Weights of a small contrastive audio-text model.
Data: 39062 training examples, 34.1 epochs.
Rows from block 3 of the audio encoder of a small contrastive audio-text model, named by matrix and row number. Each number is 128 + 32 x the weight over its row's rms, rounded and kept within 0 to 255. All counts start at 0. Numbers have three digits each.
After each channel's rows are labels from the 100 clips, of 14848, where the channel reaches its highest value: "peak on" is the class under the peak. Only what is clearly more common there than usual is listed. The data: synthesized solo parts of chorales (CocoChorales).
# conv: pointwise conv (encoder.blocks.3.conv.weight, 320x320x1), inputs 0-106

conv.249:138109114141153179151097165122089173195168137141118156087170068116131105116164124142120110150065144154157138134195125189126100129149080148142099195049156170117138165146145154149113132151184076095203168146145102176099123144127070150104115150086122113126147124120189098091129120116122162121142146180146114159082105079145155
peak on: F#5

conv.148:121129150136111069113185113168116094124145154090154176090162181121090117093176150152076170145127144145192173155128149120124071127104118108127120110048137129068110109090198118107150136090108153071127158107142059133062116147062045190109091096140118123180111171105131117122094121127083152149137163077116119136138146127073096
peak on: G#5

conv.182:122122100132098110116160065210179170105082153147151127090149107088125108116086152119147144126131137158167095087199132119152121136091140147082148114134104100104131101148178124170104112168100058142173093129160146110100128103203147177109093145146099178146129153142102092102098179141147048144125112149112099122106125162122104
peak on: B4; A#4

conv.128:096185091188138204173085123129152093095103114181151110083130098138161141143158156137096188111116121146120137104143158157086145142125149104134123160138103102044054127132156127119128157130115069109072111065167138106131119065069042117079108102116027194126104138143132110159120135109117140104122126159093177152122105166107147
peak on: B4; A5

conv.239:175149099085149108116124133123137085160111120143088162072122192168090119090137159164144168106134153121086090111045145170146094145098139101143080163109174127135107103056165138115144138109132158113066137102078158086050113103093150188075141153132124087083154115122142097122060166115072116124171074155154125127228172099141147
peak on: F3; A4

conv.63:124087114128124079158097056147146094084066123105163172170163125132184097088104113104164138102127125121144051145148147071111130069144119134204088037117083150092148128130151126155044125108188110093113194138127125123092102104118129126128135091159088133151129067164115179121146119128082111131149176133146125097080087091094140
peak on: B4

conv.244:129087101144093172082190106091132101109083122118135138111134084119132138090129155152104173131094105154150167143087167171132125152134071111155162083153143173076148145153100163161181131114124102188134137125115166142100141128102135186093076118112124153149165137192130071121101110130099147129123123155099142124107168150126126
peak on: D#4

conv.187:098147094153158150108141121108093126183156103127135132115052159105098125147087126141111123186155139122058168112122088122087123114071129131111113152136158132123145105141146213146173092139085111077120137107124098198144149069143099124143116140152115134144179122114206086120142110183116142196104091090093072130159139118072125
peak on: F#5

conv.214:180124106135110035128128143114145133189133151103102182112134117100094110057157138093145126100154115129136193122134175101117158058077087079132171135085145104100104098100128188133107140140204170123149108177128139069102167195096125158113111131133141137107126195106081136197175097104118114133143108113161208157144112136117074
peak on: G3; F5

conv.280:121107081106131143142137166154140138156120180068163101083059108150143163112093150114096125170159067162133134101091155128085111126188135126090113139068112094124077078109092073160114129128111140153111141116121170101090187113145188130123141126123188103163129114133131145195144111117105114153142199080141084091175103124117112
peak on: D#4

conv.97:172140137084095133147116116114181133158124156170101129118138097178142108077116094164178173130155102149128111132077143185081152145145077120086198136131117090161104205049145125131097160115094149067140180141080087093082120158156134129143160110137129147116064141114179140140122146102132160174120093192186155104086126097145137
peak on: A4

conv.185:106089131098117137137142075071104106105151110163121099149139044126158079120180108157129196133246180070170099157183150163139107156061124117118160129189146103132105101089099063143151162090089101081116149171154134074100112080125136160153099135124107076118088104084143107098145132119144133078195089113148104060126120117087111
peak on: A4

conv.122:145116141083185140091160114081113191135112120047155111123093105126123106051099119148129130133118133129128136151151105128117185125116094125135151202130122139094168087143108107112119186139073143103054151127109134118160132146165115202141125146147114095104145102113169193123131202197123202122133100094138179131100167129157086
peak on: G3

conv.72:085086083106120118142058096117112114094090056125148144171127152096173072154088104064095117176107121137129143163116155121116115116102087124094179020132087130114094143085138121127096087147212121093117142072141076139180090134171131148135175149112115118157062140151096177118091124128089094156147088141123145172139105186119115
peak on: D#4

conv.203:121108104104162065101136139128127108156185139083115164180080134126125098173219135118083111075085184168125109131163098134091094109136121140145182110123135130141091128150125146099170132135144127130151114140139147093091162160194156111134030089106105119133149155109103082089128153140132124163125176127176113105191119142080110
peak on: G#5; E5

conv.135:158094147105126166087209147150059180141181092127115105102104156104116123113112113173127119096168120131064193180118143102175103138077187099148151124125096106143148177160167109112165148117088148136179126174216125125110154188130087144092074125144125147121199082156149083158116088153098097069161133129182150160127078128132164
peak on: G3

conv.36:109157119093157177161093122154089098108122131119089151096168165180099141119123115071135140133171104065149144131127160187107107142092155125106114132146167164099126131141048134141100100119082139126174066137111142099206088142097162107110178181127088100090111092103117079141112084146121088109114172128145172114069152184197228
peak on: G#5

conv.302:109124075095137104110120133078085110119082119149123141191135143122056059137148219109136120143125087162204150144148165132109136158125137125105178156183095127110114081075139116148134116127056142140186119161071117118138122190180114124085145119180036097131175111119127109181181187172158125122092151151138097123083101108109125
peak on: B4

conv.259:125118131119109097165109183189126160170131158099050143081142087073123159152123111100108146139164124146110162121098103122130104077114142161188121117079123173093151104103204158136089165192032133101141134140105117045137118166114167115198066200120134152156149135161144114121173166116162118159129126130158117161119107077166060
peak on: F#5

conv.118:144154143147125128146137180120106082206127114162171169154139137094135106140128127089120076151159130053094128139200131085113157122107120188157168152139064169122113128140098123192088119173180126166122142133092106089137140145108107074189088165118114129133102126110157114100117149131118180198129130150118127116139099148055118
peak on: F#5

conv.176:073079108081200090082079107124088119120117163111084053158158156116161115178171124078113124115099102138155121115160101135108123075127160097050167131149097135113167119158151128124154076119092140113110101106095108155107174109068168119100156149140127051120094122146081093170107109073101118105116083163163103088180051134128159
peak on: A4

conv.48:090078139141101111121130124142096104125118166127134094115096149158220191133141119142097126131139161129082097133130097122186145106166081126136104076158170181153146089109126143147147158230153145194183161115205142105107167174111112086112154092105152123132172088157138092085155102148096076138097086140131080129107131085150187
peak on: A#4

conv.41:066101128143119117149087169162136182160118146138131162187090144104115115165090139134187137144122158097168081157141108154085098144116110116103132179096140105231097080127113089138116091103138106128079173132099182121115114121123138169133113103160097145121137175108109174182106131089155035088068160089186094092063119121139093
peak on: G#4

conv.100:129090123118172101082124121125136106185130121046130126109144128149115116033143116112144128093117148084074092156159078206101177075135078083123145097084088157095117150079147138104133104048128124142167116199156161115109132097096139145136165182096151171181137149096111141159124134090129175128095077157145081214110055118121109
peak on: C#3; F#3

conv.113:103117092143141106157117155126086182110168192087131131138120087140162109124139109132195127130129094069099176127138098125158095131101114109106109082116148050118085125139165105117086065164088086144104177124152098117116138145100105162165156113105127158161164162104146082137111114126085156094124127125118209113148114130034145
peak on: A#4

conv.293:127079068142152141150161150166096154119133158146190119113193142150130115146107138110149123123110041191174100146130113182120134147045119153107149135157144139082114111095092088143131086167100116125089105129091171157127079150164152095136139139130087102097127090096109123115121115108125177122120059111170237154127091145130098
peak on: A#4

conv.228:113103104106110122116099124154074123163166062089174100160147159141175110098129187096090132179109177098129060085138122107100162085107129070130138120186129103172102159100086125130111156184094113166179164120170107104122151192121135144134121112096136119149118091073144103128104127121175085109080068115172192142136129086042052
peak on: G#4; C4

conv.231:109099133128135147069118140128140075164140049140106049109121142154104111083192118161097211222112117167194172115123129106083118099121145125115115085140135100132099149084061094151093130141117109131116087095128086137132075180144131158144119116135054115172108144097126117154174098128066108152148135180162165144141162140112109
peak on: D#4

conv.247:124078088141105157125120108157171138098092102145118103131141156132134095175111115139091077074145141126121153217147095082138162162126143128135102130178108174104086136170086149156139158100175176071149105139099109117157176106183072086124087110150140091071174128118196080171066110149123132080092095122163142141093090102103140
peak on: G3; F#3

conv.137:161111135120120114128111130114167076144178113125107102118131097151189104100130129140124107112092035126104109101115106164075085142121123164135198149116133146035131165182131177054144142090132161082136112140157102179135075149228118124124158143105102092138096136104100145131032179127140105092101061105115170101138116128130167
peak on: G3; G4

conv.169:106127088159162160141116115098086053159074104144149133105118127163178130163106125106151112166107135129118158102123097144145097098132084178119129150117121210123150118169182142141119201132126145106078139195178193116129080141155165114071103106136150145137101124109145142133114100121078120152084073087203102117162143095136109
peak on: G3; B4

conv.149:173146191132097165165129127194093183062105142115076128112128171118098070096096114128138112135129160137158135110150155168082132117129105134082106154117155104143166106096109079076128107091071111109152115130129105097100153131105129079157083151188181073094133059118110126135157159171124206124092125103137119134125132139156082
peak on: G3; D#4

conv.2:096128089142139100140154143151137154113123171103135120122123162111167117121182073142147187133165123083087142130160150116115143106121113098156199125091103164094074072114120151086093097148129096178127145121150123184079159099134187148112132089110138123121212091147120097200099123142128107145090142166135099133199092148094131
peak on: D#4

conv.241:143110143090118137148159145182159164108151123070126138163155130114064075137175119096073133108170108127174145160180123109138160110148152114095087163083116141102124103127149104193069104156060160158120151136133076153111063100147168133142123129200057114192126102155130132139100149155161158183066139106090116122156150058137157
peak on: G#5

conv.16:146128090095110134156111169131091100122133179121095141149108133144190141114091130155123102147085206132193173129125144114180157139111130154130120139194162107131089146038099184130156129156129080179115150124121109174064138100105135164162082095115181130119115091074070070215124136178127172115132166149140096098139129076143142
peak on: G#4

conv.58:129128060085080165142113124162117096136118149138126084099128130134089186115112150160123186111062066104123078125090118135115172154091116123051130150116128157117121101102148156159191143116128137145151157111100161084119126131076093098171142181129130118159085159067133051112126105132138136121154127141144119094132109134180143
peak on: D4; A5

conv.22:123100153166102068114119116153136121095106193198111148194132151093099127131113135165157127154119117131118078145177099074113131054051148145133127127103143149108138097096149126142094189135015144125054168125161097109161118100092132143065105107144121082109140146137103172146130134111078095167127154180070138109082124073080145
peak on: F3

conv.142:082105068179094156103132144095090165146178115134148061086122147145119133150124079105158137075117164117145086136110108099139127137168129169145114111128109130128103132096175103132090144099109125129143134137167170154114084130107110145196132121144181096128124132137148148071081138135174075141157092092140201140120159128087155
peak on: F3

conv.30:146140128126134110161143084190160150120106112155150148134139112072090093117143119128123129100174065170129085117115131134125125087175162085102126105148123114111053141198167139119099129172093173120159124135108113049178086122042090129134112093187139191088159179128153141092133109100111131090117086078104116168120088092144154
peak on: D4

conv.99:120129099124114091138135126154091163137182095161105118105156098145120148137175195106110134158168098139154167145138128159152131159141113149130125127153166144069122136171099125169131084121104122131102120154170094096128096171105130110184148163210182107110064109147131178132158122154164099152159196097107136144148153130068101
peak on: F#5

conv.260:131108148084187037118138133122103140115104130159082136156067041145143216180118138137119134100142124129112076111147116160104155163136151124146108135079130122167144074112135124123125102139108085160143075130189109143107202070089113131126124137127106138094109104133095097135126142148097116060133099113146092107170113106153145
peak on: B4

conv.194:137148156118132147098166114110077129118099133122103098117145151150135108144112084082106093159133111083124135103189147096139176105125101114116138092141089148077119138134186126177155109136145130071113111126132178114091102106095115153118084065109087170092153078126066121159153123162149133110118136138161140164156116115134119
peak on: D4; A5

conv.178:171107180115149159148066116141074113095090093135170131142083147116128081133119092189138141124083057130139087124136150154185133089113110106169091168117060167077174107179156137146155186109073087124142177101124114068156123098119090107094095117118077178110161120185114129151096146132080072161069127149175120079127140118100159
peak on: A4

conv.307:104161101149158097145122041136147143120103117113122173097101162129121142149107176123055133107102104153109126120134145187128156117119163129141070167052123144100081100145137117140082110164150099105088141105144120116078146168091112161174117097118094104115136079161156141109080134078068150144132168141132144143103091053123089
peak on: B4