Weights of a small contrastive audio-text model.
Training: 2600 steps, batches of 512.
Data: trained on synthesized solo parts of chorales (CocoChorales), 34.1 epochs.
Rows from block 3 of the audio encoder of a small contrastive audio-text model, named by matrix and row number. Each number is 128 + 24 x the weight over its row's rms, rounded and kept within 0 to 255. All counts start at 0. Numbers have three digits each.
After each channel's rows are labels from the 100 clips, of 14848, where the channel reaches its highest value: "lies over" is the class under the peak; "strongest on" is what is common among them. Only what is clearly more common there than usual is listed. The data: synthesized solo parts of chorales (CocoChorales). In brackets: how many of the 100, against the usual share in percent.
# conv: pointwise conv (encoder.blocks.3.conv.weight, 320x320x1), inputs 107-213

conv.252:149136095140108118126119164145119125131115112062155168095126169140142133142123133117141111123142112158115116140134085111150105122093152146102158147115154142120130153120135154121133107192124146102095131147130115124113160120136131122173126099134124162103098101112140078144152079142126082105133126128144172121134109163133149
lies over: G4 (100 vs 2.6)
strongest on: note G4 (100 vs 7.3); oboe (37 vs 7.3); note A4 (37 vs 8.5); horn (35 vs 6.6)

conv.46:167147140106138127152107104073117100151120125098148109097105154160132115165114101140149151121113103135114164142131113094110153139182133122115129155119128128146114126113103148147103185135144165110146130138075111099161129100139155143145152142135118135119145129118128102190111112127148111118147104139165163107141105127117132
lies over: A4 (72 vs 3.4)
strongest on: note A4 (78 vs 8.5); note G4 (50 vs 7.3); clarinet (47 vs 9.2); oboe (44 vs 7.3)

conv.173:164122105099158156105109149157159163148099120158148138120098099135124128103130137106134136120127137116107161149089127138116155114132117132101131145148116125134118147134106133129087151135089121135081130135116105114131139157109114151116132150153099110155132111106110151084149109166154126108100132110112134151116176088126139
lies over: C#4 (100 vs 3.9)
strongest on: note C#4 (100 vs 12.4); cello (93 vs 9.9); note B3 (29 vs 9.6); note G#3 (26 vs 8.2)

conv.5:150092133130143119117142128109179098127138161133130128084139159152117131166125145149188123136123119156118111141106163167164175124142128117138123093102141105126129155131154142105129127157136151103094126118122105145139182129115126169108111132117138113106154131131111138082108068161143109173093159126080124152179136111150128
lies over: C#4 (100 vs 3.9)
strongest on: note C#4 (100 vs 12.4); cello (88 vs 9.9); note C4 (38 vs 10.8); note G#3 (27 vs 8.2)

conv.76:125085071117157125125123112122151176144126121141140144124108138094138143113139114134122093136075100088109122069129153128104133122102156073125137093126122107107111153155082109139151110115114157156139091148133099107104142152100099119099114112088125106134133124150127122118135108098163105137153131153115141138130160145172131
lies over: G4 (41 vs 2.6); G3 (32 vs 1.8)
strongest on: note G4 (41 vs 7.3); tuba (39 vs 8.6); note G3 (34 vs 6.3)

conv.151:131120166133197166153138108162139093138144093092101114108141142148132152104165174167103173128123138117120138135145168153141082151133112097132110140142157154131164127099103101120104124135165112123107150115102132149148094079073108127107133098110121134138126081126124126141153154114134135176107128101155118161102191133106149
lies over: F4 (100 vs 3.3)
strongest on: clarinet (100 vs 9.2); note F4 (100 vs 9.2); note G4 (37 vs 7.3); note D#4 (32 vs 11.5)

conv.101:186157153121147143123148092126120120158125159114123151161149151132168133151151156110105163097133113147132160112106161094090156105118177103114151103123108114134122138128153140126108169116116086119103099117139128116125096064126149142133151103074118111113134131142135142121153120122142098141094109106118164124149131135139142
lies over: G5 (97 vs 2.5)
strongest on: note G5 (97 vs 6.4); trumpet (78 vs 8.1); note F5 (52 vs 8.2)

conv.130:092128117121167126150147153085128125111086134135103118108145149130135128143122114156162134134161152133105163206140131135151167125141130136111196124135103139151153138146118123106117122151126128111109124092112151122104169109136127133114113122152098106121071125109111103135154062108116149200127116083130118146135127086156142
lies over: C#4 (85 vs 3.9)
strongest on: note C#4 (85 vs 12.4); trombone (47 vs 7.5); tuba (26 vs 8.6)

conv.230:124133139142128177114121110123128154112106131099122147195088154119114148135166178105171107134127144129131095117107148119138093117096112084145113112110155087131127134111134108136068130124136130126150172143115115151097135158159145124133121113112142075132110147164158167102150121125107121106109136119073129166202127127184116
lies over: G5 (47 vs 2.5); F#5 (42 vs 2.6)
strongest on: note G5 (48 vs 6.4); note F#5 (45 vs 7.2); violin (45 vs 13.7); note F5 (42 vs 8.2)

conv.73:123100124159135116120137155110153120130105116100137095140103115115118104166134125133136113110139118144151171114118108119095112155115143140127129096110117140134113169170132153105120097111121166145111137170098163115087124163137116150121132114136139116116126104140109126122102108139128146142117161119122101104103094156083131
lies over: G4 (98 vs 2.6)
strongest on: note G4 (99 vs 7.3); oboe (40 vs 7.3); note A4 (37 vs 8.5); horn (34 vs 6.6)

conv.301:116100112154144171166106145095126147136077140125168126117103139131141129116120138134126194144127155127108132139112129131130128113142136118144101153142119148144149146103148117146147117134118128117145136174139165117134137117114109116140136137095146111156119126146110137153102172156152105171089121102113139126153136141207108
lies over: F4 (63 vs 3.3)
strongest on: clarinet (74 vs 9.2); note F4 (67 vs 9.2)

conv.77:147126125127127136116081140113122195089123149125083117093127129151106126129113123157075124141126135167123123132126133135164128132147111167120144120111137131096085166127129112070123128160102151097128153083089158146129117119114105103173100165155097127109121136133103128158119147134120140181118134138118144136134152089153118
lies over: G4 (100 vs 2.6)
strongest on: note G4 (100 vs 7.3); clarinet (43 vs 9.2); note F4 (39 vs 9.2); viola (36 vs 8.7)

conv.21:155107154095147102118122098104144159132134128127105125154112122138115144118189099153145126170168182108098095138133141129121142095116142084169099134102116132147109120093122078180162100112117083129101142166115103085090134146125132172145096157127086114113181116092119127102147096156131153185161066115123147120088131126084136
lies over: G4 (63 vs 2.6)
strongest on: note G4 (64 vs 7.3); horn (44 vs 6.6)

conv.305:142194132143128146134104138135103113093112098121108132090132105125126144087107168128128115130092162100143121121135077154120178105102135114127124107107068139124135181114120146139127119118174142136191102105115173103080133102101106134143096105116094130139151167104094132157132148152135117140108122109178117094111130115155125
lies over: G4 (59 vs 2.6)
strongest on: note G4 (85 vs 7.3); horn (70 vs 6.6); note C5 (30 vs 10.2); note A4 (26 vs 8.5)

conv.104:164125085133144046143122110143154118117078093103111100102094079120110114162165158112103081136102125168114132124102093117084123142119152114174115110171147149135143152136128132146168117136105136159104146123073152120120081079140135145101120102111099126101106130089117141093101159140145107108149056141148134140095133134147079
lies over: G5 (63 vs 2.5); F#5 (27 vs 2.6)
strongest on: note G5 (65 vs 6.4); oboe (61 vs 7.3); note F#5 (34 vs 7.2); note F5 (33 vs 8.2)

conv.161:109101105127108142147140098146132111132115122130125136191091127136123122142085108112134155149147156103135104106117148134099128144101120128165152129124125097115138124132152110129135108141130112145102104154100127140135160126164100131103157074112169106131128171156106130102135126078149118138094100122118169162097115132148179
lies over: G5 (97 vs 2.5)
strongest on: note G5 (97 vs 6.4); violin (66 vs 13.7); note F5 (45 vs 8.2)